{
  "arch": "pvt",
  "model": "self-supervised image encoder",
  "dataset": "photos of plants, animals and fungi (iNaturalist)",
  "train_examples": 155796,
  "image_size": 32,
  "crop_scale_min": 0.2,
  "horizontal_flip": true,
  "translate": 0.12,
  "color_jitter": 0.4,
  "method": "simclr",
  "norm": "rmsnorm",
  "norm_position": "pre",
  "activation": "swiglu",
  "mlp_ratio": 2,
  "head_dim": 64,
  "fused_qkv": false,
  "qk_norm": false,
  "layer_scale_init": 1.0,
  "parallel_block": false,
  "inner_norm": false,
  "drop_path": 0.1,
  "patch_size": [2, 2],
  "depths": [3, 6, 3],
  "widths": [80, 160, 320],
  "projector_hidden": 512,
  "projector_out": 128,
  "projector_hidden_layers": 2,
  "temperature": 0.3,
  "init": "torch_default",
  "residual_init": "scaled_by_depth",
  "optimizer": "soap",
  "beta2": 0.99,
  "lr": 0.0025,
  "beta1": 0.9,
  "shampoo_beta": 0.95,
  "eps": 1e-08,
  "precondition_frequency": 25,
  "max_precond_dim": 1024,
  "one_sided": true,
  "adamw_lr_other_params": 0.0014,
  "grad_clip": 3.0,
  "steps": 6800,
  "batch_size": 256,
  "epochs": 11.2,
  "lr_schedule": "linear",
  "final_lr_fraction": 0,
  "warmup_steps": 200,
  "weight_decay": 0.2,
  "adamw_weight_decay_other_params": 0.05
}
Rows from block 4 of a small self-supervised image encoder, named by matrix and row number. Rows with one number belong to one neuron. Each number is 500 + 40 x the weight over its row's rms, rounded and kept within 0 to 999. All counts start at 0. Numbers have three digits each.
After each neuron's rows are labels from the 100 images, of 14848, where the neuron reaches its largest size: "responds to" is what is common among them. Only what is clearly more common there than usual is listed. The data: photos of plants, animals and fungi (iNaturalist). In brackets: how many of the 100, against the usual share in percent.
# gate: MLP gate (model.blocks.4.mlp.gate.weight, 320x160), inputs 108-159
# fc1: MLP up (model.blocks.4.mlp.fc1.weight, 320x160), inputs 108-159
# fc2: MLP down (model.blocks.4.mlp.fc2.weight, 160x320, transposed), outputs 108-159

gate.168:497528454509483572480530515511548495471484543442535477497591458505656468452462513507492497493505551442551482459463527547485504560444542523531456554488527567
fc1.168:505490521526459494531556528462555479540492487519507594473472495508465543473490436535553496564491499521495545486493501509458491494505521491413428478451458511
fc2.168:436513454414467493530480522626475511483534457463536506499495471528486498522501549544483577524545532501545493526512486467579434518516469440469563548478536517
responds to: phylum Arthropoda (71 vs 30.8); class Insecta (70 vs 29.2); order Lepidoptera (44 vs 13.7); family: Nymphalidae (25 vs 4.6)

gate.217:449451428482526562461558457471500494454442484479555508483397441551515465524452561458441526478485530511575469506493474550486521465513508450489514533507462424
fc1.217:552520532530528509515488534564502527464519543471583453493563556442509487524537482556505507488450542517497556492531536457594467450509584540540448492458544537
fc2.217:560458498447455507536501522553419481500523551496431471492501435471526494452513441527601508442486498486539510534430464462489448548531516558528512500430537553
responds to: order Passeriformes (64 vs 25)

gate.105:559591527540433557527403479541483492471572490493501494490542506453454505453476509515466476516523518486510523480502428530509462463492488528478503484490476553
fc1.105:497447517487492476467432443502444508578486532465486595445418520471532506531555494491460486487498506502506426509499425547440467465530461462502515456572429469
fc2.105:422497540458578500470457518490448449460529469494443529490529529470498476533558530533486533602470533491502538499515546434479499526479485568482469519494466497
responds to: class Aves (86 vs 55.1); order Passeriformes (60 vs 25)

gate.0:508463480474562460476542493512452461535500555502512421586578479452529499484558467500535501543460483471529516513511517504458487376448447537486584519527491532
fc1.0:493454467483499456480467581495486510539541397433499495442486488427493549515515466444485546539562471531479477458576436484504482525490443514479476543493502444
fc2.0:452521436480506509494484509479471530454491466491512548445498516457508496486421525444503517544547503461489455452580497540534495518475456488472481446473503510
responds to: order Anseriformes (30 vs 5.5); family: Anatidae (30 vs 5.5)

gate.34:565484551463544491557498488496532502539480465482536483490528551553411501602466433422509481514542496598446469511469531480493493490478491466547473553496456558
fc1.34:505520517533439516470501489491511486450487451466505499515498411424519479445497504502512501458616553455510488494478476501477448590549538538496473550513531496
fc2.34:517484567448451533431517539538460540520462564512422558463466449510490454483444523527510561496520517487485474437484495527467577431526551526508503508500493451
responds to: phylum Tracheophyta (29 vs 7.3); kingdom Plantae (29 vs 7.3); class Magnoliopsida (26 vs 5.5)

gate.152:494498459524503471508569546460500522462463425513494469495515482423499491462483432527465496496463495514502510449540438455522486467613440516472498536539495561
fc1.152:556481492480521474498516528451529572526515411504517492474503525545486519528522481437542483611518490498503560565541519507537538479618587444513519518513436459
fc2.152:490444509526494548498496464489484528534443488486525496507402528500533501520504472491513516569485431520556426509504431490492500568482489563490497456499550561
responds to: class Aves (92 vs 55.1); phylum Chordata (92 vs 60.9); order Accipitriformes (28 vs 3.9)

gate.6:534484521497491525490478547461512516473488417498479461559488447434438413466499553484495467516496435526474508436516496414556488511492580527464462517508438519
fc1.6:450571455499468536464610522485581502549495548471467517448559489472513507482480545512430515427522526536564453537533513462485451516559467507560464543515471522
fc2.6:547466445521466567477442526412527524534434466501539484557511472483490557586538493495444520482550470514527463467429544498495501459547514474582517490525419486
responds to: class Aves (85 vs 55.1)

gate.93:459509530558494463585514489519486516511450540503521527533476465478461508536545489495489517540478515522511563498543523495616548542553506478564518460417515526
fc1.93:487469544479487482514465520534470560480524556543471480486486435471489493496511442453511466498488539497529560481542568506534535482522498483530529446490544486
fc2.93:565554500490493459445480558510483441525535467457445419531535431515427532506549477478535524492519565507535458540492410494485519533559433445443499498580522560
responds to: class Aves (83 vs 55.1); order Passeriformes (57 vs 25)

gate.169:551531549453478453438500567541438593537508567484550427465527568488462549503562537560500499500468451462483459546491498490504485508516518522613514526443527423
fc1.169:478531451473534479485470588490487560485553535514506456390469473488473486516611481604493418494529474561555541546526514495539528479495440485535523446521501426
fc2.169:439514466553485443507520489543552458510464526505511507505532441496486476474491469502507470391486480489492495483529515525438501495577482502513435430503491543
responds to: class Aves (84 vs 55.1)

gate.52:514510504436402510511532479500487518442523499471502538540531402487513571487516490483449512496459501490534509449451480514513427537554483538381488437528463501
fc1.52:438476494515540482503460546542514505510503548527506413519456485551467552570525480466525486575545558578532487549496454542502546509490520435633432512526527506
fc2.52:582458441538485584476508506453536482489529564495553514540459422446459558570497500476551564489519415495490469537524528561505447483539549488500487501518530492
responds to: phylum Chordata (93 vs 60.9); class Aves (92 vs 55.1); order Passeriformes (56 vs 25)

gate.67:521502583453506496524535540414542500529504472428510545523588540557462508533492457425488530505574418522480474488485527539505518514449529490563482499510448479
fc1.67:524505541464573493572503507481539522527466491509516498476521450554471493516490496486469552494456512459450465486459462474476528485523489502489412531456495543
fc2.67:500525490572562430476457522454463512527554432414546487502470522477530515410485489469457511555440500518512513569477504501516548553491430541490492480472516518
responds to: phylum Tracheophyta (26 vs 7.3); kingdom Plantae (26 vs 7.3)

gate.173:448512476437479521537509480573534531463530482432462554506464490502504448542524491489470536513490516444518516414571553453518507541475503552434568449501544500
fc1.173:515491559562505535416526540430494503493427506517519540492542475539441517488524548461535459510494449507506442484484491503514533474472522390500489485582485514
fc2.173:456588477451514496458575547565484519519412489498476470523517512510477525514475446524424553501399498493492515465558545504470529496534420424479489492489473419
responds to: phylum Tracheophyta (31 vs 7.3); kingdom Plantae (31 vs 7.3)

gate.164:513525488477428530562470527474587485515490488544481458459521470545471534499477486431570566570498453491484499501483531516540473504537425540512490537526501448
fc1.164:501460513475518553449477456575539496472502465559497486505495524598466484485460498508530478489479455550466542587596490465520451514472541522480495543503525407
fc2.164:494492433515533447561451485542418501497535472505493507544491408517504515535468507490462473499508461471452515465493521558522533458448492487557474485519532539
responds to: order Passeriformes (57 vs 25)

gate.263:503487542500488509570585532531522516488459517491506507430565495448491486446542438520458460474475576537425501432598493524425498503572448467521532472518584521
fc1.263:499514489510408464422469495523540583459591497502477570550542439525502547497510567461486519505504521494591496469479497528570527535528458526584491437507438497
fc2.263:530510493456514486527479514548521425459505553482504491440556501493490430529494454535459512504522569538474477405530540482522470507452388500474588500557458481
responds to: order Lepidoptera (33 vs 13.7)

gate.19:500444447521489465511420555497515497478549504504526435479592492533523520462535551454487460474437509474450492545485492564479488432497460532477490509573553514
fc1.19:399529499432508522487472501481494547480504484470511562529507560504468541541522496502429472525487546524523503454513513486424535524430554447530470463447438480
fc2.19:553435489492538509447461563527497512438463491509507550557513473491580578587565507475502482538492543461471536580504431446487434486556586514553497530555453505
responds to: class Aves (90 vs 55.1); order Accipitriformes (25 vs 3.9)

gate.71:517508460537486472529499498465553568454578483442560492489505503506502553544512546515471539457473488474502420549510478576533451436489530481539580506532553483
fc1.71:470567555487560537510492518457503586518484536526536519424461521539542533550596481495557479481481485506465462522534437526486489486437604513505553540540519481
fc2.71:546468508481504520474437491491529415530518425486487468563438449539502555474473518453536450492503429550402519544473441507479571500529487546583511553527513568
responds to: order Lepidoptera (36 vs 13.7)

gate.299:574436402519610443547451442531504508525511513532424477521554456493455555490539429498498498533505484479526456556472496544522427542468475483416459454536539503
fc1.299:480522542480396481453494449469513470519440516502509532464447515470546476452444512503486515455513476555476515453462518461452570451488549433548463473498497468
fc2.299:513515456509523469481445441549469483540489544537477449544528524521544570587527513550470451552526511459504493528494496528527504501499551503429425490476494493
responds to: order Charadriiformes (37 vs 7.6); family: Scolopacidae (26 vs 3.2)

gate.167:442444595538458465501513511468521430484487556483404568501506479503455465516510492557503492492495479535510499549595489529476521470521506537420535506446474438
fc1.167:487423532584478511491444529450503493476497447435464525572466486456496434541495481479480479537453478573500509554492437442517492510576507540475496464472552494
fc2.167:487479586540509474475561457492516520553527544488550542491480503560530469493450476437480486500473486470439470498502512484487551449484506510575450522524449477
responds to: order Passeriformes (61 vs 25)

gate.298:583547501493508525481521481471482551491454479488491485473441525468518476551564497527494531458504493560475476563450544488525468543500491470550467486497463488
fc1.298:544495511510483516560542480527518533448469520516408484482479463534502492485524569474542522512538537537433486513476489481568483490565489481513566468521476444
fc2.298:501497567467582433474477521502464487467497549456480447560478523439499530508554535540536582489453527524503468506470525491520523542489480445519460501528509539
responds to: order Passeriformes (53 vs 25)

gate.130:520466459482450560448533485573549456430463566481474548496577470513551498461390582491470465436529492455510473531430549495536501472538532539496531417509460488
fc1.130:472530480485535516552432510544507434426462500524453493471582512481547473487440548475446504499484501440524483536504451503518511465529467513559455511556529552
fc2.130:499482513550543482485509500484482564493442473511487509518519503450600562479559542438511400442452543508538532538498525465515481514535449501423468488453451550
responds to: class Insecta (59 vs 29.2); order Lepidoptera (42 vs 13.7); family: Nymphalidae (30 vs 4.6)

gate.302:453532485421431488502514575489545536451438559423486506524545515470495520432507480497427555505485441478539533473434521524524519483487526442423517471527462507
fc1.302:492489454522441546461526513464506525444507529475532483483544474539506542437465562533491497447481500480524555491497533570438482504456517477470463519423506515
fc2.302:538491468516494588398529549494552510536482526503518483560500524477505511534476513499527525456492442508493457522434497553524539487531497464584463493492504567
responds to: class Aves (98 vs 55.1); phylum Chordata (98 vs 60.9); order Passeriformes (59 vs 25)

gate.125:504542505482397429458498517524510479514433510517466456497558523482516532488482464456494546465510534447519444472461444418537452456441519575467519504430498514
fc1.125:562511475548535419441525464493506471478460525434489475501469385483458519511514575476503488490534588451499513473502533473485519467498432508418499517428501458
fc2.125:467488441458470461458487525501496471465443503521547534457506546520504416492511525462456544521519537510407502506472531489532496433512500443499525518482548554
responds to: class Aves (90 vs 55.1)

gate.26:465515504432519501505573376511456504544481503475485534522458456467513546480518526482448538486481396497528489456479460512512554487453450577552470543450580424
fc1.26:555456501522485514457487515543477571465473481485516480523542592475538500489421426515533487481511503468513485469511571458527520480573491473501547401518498542
fc2.26:516515563475546497506517499533474501572515512499520475502573383526452487498500515611569451412445499551535516439449551513524468523454420476464481451550525494
responds to: order Passeriformes (52 vs 25)

gate.141:461514523500486466499510509518554580504487488486556485520495456456553481590533487496485493516555524503527493572554448516480561467560536511481579465527591457
fc1.141:515538505491569506472454532503476468511456569502483488508498555518538565500547529502516503473484504501438465432508585498420486522442455428534462468520544497
fc2.141:427496541528535487467535475493513579503514523563547536425527482479528475502518455506453472476504593510539547424513567481563475485446512418489507512481509488
responds to: phylum Arthropoda (65 vs 30.8); class Insecta (64 vs 29.2); order Lepidoptera (36 vs 13.7)

gate.61:523518516550534568536496544488513572486537489533512484540538423446535453535507469449529541495545502431611438501546454519501445510504603518456543555439581437
fc1.61:525484506450551505512465482437544507509512498500493520577582497462566495492538539557587478496469478493514495524516522537490477498494533514577628504510506526
fc2.61:457503536486522490478476505507561540524517492496469526541528456485561504567517492453376504488479505556499489558445412484431552536610459461511538483510531468
responds to: phylum Arthropoda (63 vs 30.8)

gate.79:503558536548486489475411489475456477496513482494537474472437511517499491490507483573517588527449471561509542605539505468538567513468598540554444579558501519
fc1.79:541585486461430477447455491553441480457467543505541576490460541444501547524448553523503466502511532558517499534519505498473531493523524517600486460508521497
fc2.79:478457458519479462456572518511559473492532419469481483491485514512505447417513495472568496438444504501536510445504516553475487502515468497460588512459497526
responds to: order Charadriiformes (26 vs 7.6)

gate.119:442529501525480500543545505506512452426422512442462483480512477510570497547453513450442487503496517454518454465525493480467504478489482547566491527557518571
fc1.119:542559490454490513561513468549481489479488555420466445458480515459480401508456492465466539450545486500562472496493516535465526529520443511468493505625555539
fc2.119:513474492464505542463486473509550486451535505512504559527532492468496523434501486588539427525555579495496442514483477468490497498473557468513508464550449447
responds to: class Insecta (60 vs 29.2); phylum Arthropoda (60 vs 30.8)

gate.37:446527528541470514481518517516479519494463545506510468434462524544532515496425505517432497468505520474463539457497495531494472450564490546504514505585540506
fc1.37:448504488442539498468435530483572503502507525466562528519453519538522516501463471535404511547441519562492428481534498490461543527504485509485504475491455465
fc2.37:467539516515491481486495564478517513467552553488561523469500480574527498532439514535498553470488507500507510523458464471478532513563482537457476468543462466
responds to: phylum Chordata (96 vs 60.9); class Aves (94 vs 55.1); order Accipitriformes (30 vs 3.9); family: Accipitridae (27 vs 3.3)