config.yaml
train_examples: 155796
crop_scale_min: 0.2
horizontal_flip: true
method: "simclr"
drop_path: 0.1
projector_out: 128
init: "torch_default"
learning_rate: 0.0025
beta1: 0.9
lr_schedule: "linear"
Rows from block 9, named by matrix and row number. Rows with one number belong to one neuron. Each number is 500 + 50 x the weight over the matrix's rms, rounded and kept within 0 to 999. All counts start at 0. Numbers have three digits each.
# gate: MLP gate (model.blocks.9.mlp.gate.weight, 640x320), inputs 0-106
# fc1: MLP up (model.blocks.9.mlp.fc1.weight, 640x320), inputs 0-106
# fc2: MLP down (model.blocks.9.mlp.fc2.weight, 320x640, transposed), outputs 0-106
gate.126:547501523494580424576501443531449540497533400505499539478431488456576484504510523497459463568490475559503607546477457500465538527525450502618385567535501571505450485461548567489528391486552579494588521485522476527519634433594484603521467454526571489489512522463567467462521517613520505474438559580535514519545528579492551
fc1.126:599560491505465520490480538452421438555448568509471546524579568472462537506492526545519477496473457447538485419542472484586557448444528532402604511452472402503531516518557498529500585470503456494501436478491520452525507616484439453441593475565463502436447468510556451625437487450485499521535464483501484452551443478540533
fc2.126:565522580601485533638478465524491477417563539489474543492521565532523488507510525414486400600525464421541467567555526474452560457506513497483678499514474514582575484470440538547482547459513444494463513470558479501569427523473513470460559599606503401559575506471482516473522501465522524621489592493528433531517448493496402
gate.127:468357560496536536466564511479528519519365525496462455461454569501512509521457514484483465497477463573535505434476547502474567452465493550434511498524599441514511443466475548536527410534467587545586451441380519500479532503472470416496471470438489489501461557442553501413473481514517564475463449523467595441565495534421462
fc1.127:542515363507551507440471490508444487455550441398492453515523558418506474577560501545470498553455508507560475464445473525482512480449552634523446561455598457471398463516394460579478479504551621485413490451506492466561485530507504487423448450607556478441533475513558511575416534423518560448527503565534513464398532501568482
fc2.127:537487569536463496450513506495504480574435594478490550497614503544501508465468576441485521415372625452483574486481531604638425425495522523632488477512468558493529496501550500512563562579509480456379503453503590510375430520494498590531502439698461494513569535393547470459431562435444443489508506534370543444490554520414476
gate.128:557453555495417512581471536532509553487518416491489546495472453535404534424529455453422474554507509621477488405519519529463468543415518521501526519489446515504509516490482476455501520492574503656460511517439641485461507486503497555486536534444524472541478541452548500511535550475447568484437517500467522462553500485528456
fc1.128:396427613414519590516491514508558474416521497456553541465555576612461518564429568442508451444542495516450430507504457449497487514536537449510508503512435510554430568551477467484488560487515420495483504538533527491440506431442462532578522599475519466458559521513503455513424399460502468434489459480514505388534429485527454
fc2.128:560514502498543483480425488412501438534460437509485402607494488431513459495491484528452487549508490471538514505516502592552550565491493457520471586519409472577449533474498478456434485522577451568422489521476462529522551503465589419540474547512421446502437470482569501460536483524439519546531586576402475444512517440478535
gate.129:499489564485456522558473480403474534595488489502471512577474480459550488514498458457421488490484468566478516511477432446567598494396496454514592467481591462568469535500476401519512545498486568477421503461445574472542492452497568552464540514494558566500504589491501479580479563483493523550439507471485537469393440571447521
fc1.129:564518450466449489614582535499639408487490494551448527516572543503487451444598539608530489398605528474537514444467490504487380494534575440425504544521471501461541593498520428523496546447553522500491566475444476488528524416547443455463573622519423548396552537483408462531430558424477499543424513482499478487538476536535524
fc2.129:597515448539653496533422436570487559512547572503525542525517463516539497483490472572521486600547544483504468522597517537458521517501530594534447467501498589555417563417557490568411462544466547492520512483477482433516483508484463511435490526452503474502527493474493481429457531552583524530458453547504456434496386522445480
gate.130:480457530492392497534473501475583445556519523449509498483503411591567479542519587591508484530501444513514519518427441502500492501482506499501523463436557423596489459500468539615499473454475507418525479548436533463494502584554540528516643416567536439533484525484552569441570535458516506565499451492629546428499524443453470
fc1.130:487489577539403568515486431457559461515469607482476454539575486463528500539477545566512488485575518448465595546445506456469414495501482486423614361510544552556559479448473450522553493504474495406481563650546511404499472454430536447446628512539507433576572561568449510509510522478565465612406439492504463508461509585527478
fc2.130:543452520565426510508581505481459423482485436464445422510463559496504440570538572533533410496558484520491506502515596464444529503505563602476575430509532477506627457512468431532509428472460480409466566571515428537427472499544434559494546495600466506652468632538496380515532511503631417535453479580562481494523502553527445
gate.131:584523375536605591431442449455465496548523511480474474453527451438449450457550571483489511462420420544501456488509507513543471426568559500486470504451519511496602471501499482590562589527515440492542553540557522559497417480653545541526509519557439509513493480505588475443498542543432514501430466550529545489474490480542541
fc1.131:451466495513528420501494555515485510514476521436572454489409496424434473462506494491543411563462516474554553523583528445610580462534506501502468552506444470556519552488429528542413428545478590568514452479412490472447488471451468483449446426441495506496444366413501469398411481588547459477462536474564550478431541489511541
fc2.131:567434481417431530474446541527485585490518455448542474474535501594534491472551540488467394548546435483640491537486530512500531540587547426454513516495535498533487507469520475563537517506537512443489495536507485415532501493482493590454437487494484419449500544479517463531532590489540542579444544547576412494484506586520421
gate.132:460494555487453431481553571547512355498534465549439532497470540529462492502438514437477563487450449503451429494468560400403594559499553594526414517494495569508504404514515497530479446464481540487517519499439573545453464469464493588475531485467498492511410440500451499519495528593368527540571521517505479554513489392568491
fc1.132:399535569543456424527486531518596437504403404474404435585467482528497538473431469445461517454430507543554515509485528418481408521498593542559389549507472547455525485441500472504506472611625481469494471574454491458499497389505527515441570545485534553494428411551473439599486500548506476491556541486387574572461526466583511
fc2.132:482491485458617392513516481507498469439513415508470530542432526572506498515503526448593481497458476429462462473576518444464492469538621458500460585475441618468433511496455518429390508538503495449435546497555474535497437444463559522430522486493397459503480460520371575531460465477551468600465533473446527527488483459467439
gate.133:535411548560466452539545496458516590432565399510473477489456529532488485598536430441508488533471559440537470533380486443533605542545469444541373538450437541496484531504501500544564480439514486453533498547489496530569521484417494473535437534473573503485485425521448475583597461583435427491470430501536551476535449492543465
fc1.133:527549456486544513497539450557443491542413563638507521410488450458555520412504451588467518495505490515420555590598505471521473491465594536513485419530432527504570581483514494500476485456539521540591425484465534452470501417523480520511517495522513445529437508414466486518503533461429522535446512566571408484479580461409498
fc2.133:484446540460483570574489476531509517455590412532495500528444475603469500423453478457551544519517451450539564487487479511505556445542554441425576585430456485473524524526509513438471488492470544467496493540495422464583549509510520531540567530511558499504569507577442501494503475573505515563386489447559544518477442474523502
gate.134:439519432511501502508562488444492470445485551494532439530445454483644499540572507507420590517539503428506524457526522565527533493605541436498569549484407502481464438458422489553536465433415527607591458488387472445469520425574512530512449480520513458467536420489480534559567559460518516471517493374507615441538529489472532
fc1.134:555573449442423484498487527462502585493413539521475548499510462562450544436505563566440512475544489458414407568534461501490490585382554486585418544463460552508534502459459467451567512443521607442601434521510535478460389571490409522497491503418509469429526442442514387488460408467526461530577553568542467521530429516462610
fc2.134:466487510524461609437534547475414512558561518489564438567583524493571541542534459554567490529442443502486420549529474578519529588474529471467535533498502413460448352424416578442503503449487572551547480495481504536492525552453489507609522499539513481579648409584464450556476509433471595525451569518547460508577445527505419
gate.135:474541412450469495515479562454526524554514463577479536419427501472502459524494472584441447445527509601432490502493463492496457508499537491501458606536506524590561547442571430501554523534578566387522500516574533562470476550568546424573507458500483341411521455526379516542580574466524538435370525525454508528550576408417463
fc1.135:573505554525503495562479490471498514463478520464514511533468498553520538513547474426552545512499498399562468489610601544490573550476496654515590464523502494424487505494516492504486484552439421571448481416483465363559530525477471603459496622508549524473528478466636506469507464475481482672653558449523499509404395526489655
fc2.135:573518563464529504378554501548554495426566481481538463445513485567543517562502525521533424446547572498517397504399436541494516511484547507555547598460568516451469414499493467552538493489500498552530480536515466522429551439527502584451489488437508506493503464475464405545533467486460502522553454480481472478483478496578477
gate.136:553426553520501493504517508436420442522545520522501563574476464560536510575513423467438500433500493536572429510533546594412622526473443554426514531536522452519432518566569503584514569511543523515528443475497472462466492507505607490494466469472533508394432501543511512551512585470546473516539452457505481439417583545378524
fc1.136:584396525437528437408497469530483501584565444537568502514474439584399541550390414559502531506437486523502561489420476546511498490522460487472471542461511503476532450464545474463590539503524496485473560522485568471490523504497401453534549516457504533533486437492550425437497498485573519522527370495526448528555494474494486
fc2.136:493406526440447493483469416508511414479462535553424438515509495525460523536491481458478423515555441517532549476561509485459454419512567498524509493597469518540573482475554468438532459528599403490489448506425420511500532437537417475453467461525464462502444513452448561414571470571496476417592554594462529475445434454482571
gate.137:543454523449511456442532478549508462405490560529534547523404641562515480467516394546539473461475479547485404560538469367428554567483492449484537452556511561491498577497571617524531490460467538662549390538505499546537556589440595544506513380574552534426391548481510493424440525492431494458466436448461544439495619503448522
fc1.137:486494541420483537488469507493476477489446575503529426518471532407511571439469606488469372406422578481595451571525436580461458539459533475518594540479534457466552498537426527493480482465550483469499499509488481503519521470505485506465511503491473533583588467526558508485528572478514438483448532493512490455506604511478546
fc2.137:404400545478469568465537475448495488440452500411436493446518507531449480539568446534469396570553556567599443601550492418464505544510515432505473503427409498501580527478466398490499524476497445448429513408474522545507495531439438536535450545540529485489425506540487499562538409561451343530510481504516516524460546415515437
gate.138:501514488473462587515454438512451531533386470524469480503550522467480597521548440519530405484540447516582590491542622429477496456480528473448603419521459521560621468504503519497514543509527432606447557450464522540599544540513576438535493482487470507470524479448491539388515582500508585508545552500492461469530532511537529
fc1.138:496470536530511503473532556484440420488593531368500569560447524530531480518458528426517506516432490470556512413433499441533642503579623519573536488581523474486505497525503466427462469420467572548565546487478549493428575504554536469484517455533560599503535413401556509533555509437475506526529507473566522513460543446492494
fc2.138:579551512466475505499511466496577448563537473510517540473600515587453581507452554537529462424478459483578557522562500512419538534533512532528575473478509560524348507420490497501548397483483508467409483458463405506494525591476496429429464473585464520570498591502438580449527576614552513495487504482478496447475495433449488
gate.139:529526591494545570508554499453490523577497563514484553512497534490474561494435437499478443495431543478525529393480478488580567538491512501514475577426489466576542548582495501456450524498447511434541522445576478573532458580527494477646527545483478504557499459491565453544477532458512496502439501526579536455489495591555457
fc1.139:480453396398488524486453528519474556480531457551526482531519547505484375555536581518544502486519436555421503502498473460503520448573575538459464521530572517483513477419619541356573426449493445566598524489449509450427513452478508614460412527531523474497427527493423506489454535542451542486538481490580485617410509415523536
fc2.139:528535469542486433617570563482468438416644471606537460472401557568660525521507574450569536471424553549556479491622453489462525477490588435438465488502450507530635402516419431477471491610478479523555587501589509514510460527580555494482452465453469480467508408579470510466571482540567605630470393558399493502541523496430495
gate.140:533567397450484520468466485472609489522555580464580465518413577538522506456523466570505410472559467434532567594540534489429512492419428552497489491462555582528497486496491564501524433519524476501482534479500550420518490366566478489458476447532464532480499561486580469474516494493621421545440443436488591515457485595402547
fc1.140:558538490570482560454457570566548511434508426479470654568559490472480468477504467497490506580589580532459395515419441500502525542577537484535573554483562507493527515475430388537405488460401484383469455495489447513436412452471452539537504554468440528516554518492477546438485530452436500441549476507478506470509571441515480
fc2.140:501547498465504558533535445563521592499506434411488583605500492521435438495572534438463629529586413426495442531501507497446579389511594498458495490469475515445558567510458488574500363506586491467422547500460455564437538509438560639534497360491640576473429570461484517550472490610445501434505498489469438531465471475474492
gate.141:535537533523452507440515593590565413453481480492421511460404506496455484559531512580523502468502423513534526438533519507547444539480424526496469420436448618578520431522433592439502471471536492527538444514417534593515589476477480462471550503477484506539500461537489502505458525530530588508443476452549484498506526485530554
fc1.141:540512477473555467539519540496532482591478468387453461535499490500436581416565564457522520498554518521478497552663445521441534485500460614437399481570549467420523477525550473564512526500536497512449454495535501456494505484585491494444523569442431476489493461470488473504447497451488465505513452516471478430548436592503524
fc2.141:551527461457470465510446430473576473515434535516521438355558546439479533456568430468413512526555465510459513551455453536527567464439484501583532472573562447537568464555443569484518431498418561453500551524488564430404488429516534485549491465457495500443551530446490403423524459446554518501406439522479504522491450559480511
gate.142:475508460562536479507570457505512423506467590531570521465386541561509564466467506485484487380548493523532494548477548513500491551405532479498439466593450514539470545572520523527537491500530459497584410507474379514531489501562528511477403547505522494444531492497582463480516484504554430498512455514470534456394517468443519
fc1.142:492463536468445545517537477515470607436464503478488444505523470504476504470460490566576461443398426502470497496552647589469469486485494472480535507370553496518579435402505428449464589522476528475476460444497537493582492536467487506524524535571519583500480492515472549504493511478544485517553556548521512535476425515475458
fc2.142:480507531537428526486507508556454525548457393566535471544511509505436493483481549482577436459463513581507514474517488525598571488461504546613488518446435419487547507489419446466457509538539563457474440474544418408543569547474490419551492484528559437542526492507509544555461491545499478404554479520498458434470386497480579
gate.143:430536511539519492517518530477513373451490483499490536534349492400455490554501479533504553548519527545511421501483447481389558550519426599553476475521432500421497562520454422538618538402525502554495570502507494531504440530356544471516445440451474472510543488515494414453507504495606494531510475435509495536473541554524552
fc1.143:479498480453422557394459435546494499489577514533557485472570515541560486543445493476500527392508443506500502451442431496512568584453569351444471476555472473539391493531514652515498459557461497511438483497520438487566554422596518529544513569533439549456536477466512575492593496545494468490419524521526508481431525372483383
fc2.143:511563510458535483503499479451435512520505491474550591571473504504478490522448487404500497485481515507521511514521506474518489473472566476507473487549393498453503478504535580548501594462431534363531530477501513415570532523542460636472575452476509566473492483470519487506473532480529412470427513520543548439442500469461513
gate.144:510503537530636502426412496445419482494570450465513407527471494450560523474541448484579494525533479497523437504480541491469469480619582496471555521497519453484481502505437358575449466463395471529563472398515552522519463495528459393522424492517477542488460511540481482499516533409561475393499422448506551549446544517495513
fc1.144:471487510495453385549474478502564550533577352460480558511474538657480548511493487411466590546461481517561466606416580547483453507384564568469558496559443490492442480536425539430541469460532497484452544483380533475591439377502550564432460457575506517486448551496558477514463491581562537459492399407487527482446450495496462
fc2.144:474464486491607539453497526499576483411440504431543456447477479454570536497416521466483485548577398486518549542344529518460431447568443593626543559551472504472522505506481489489429584418443482522497538551386438568547514386541515413555564474492504637463471534548530427544515507439485411564425544440526605508525572550529519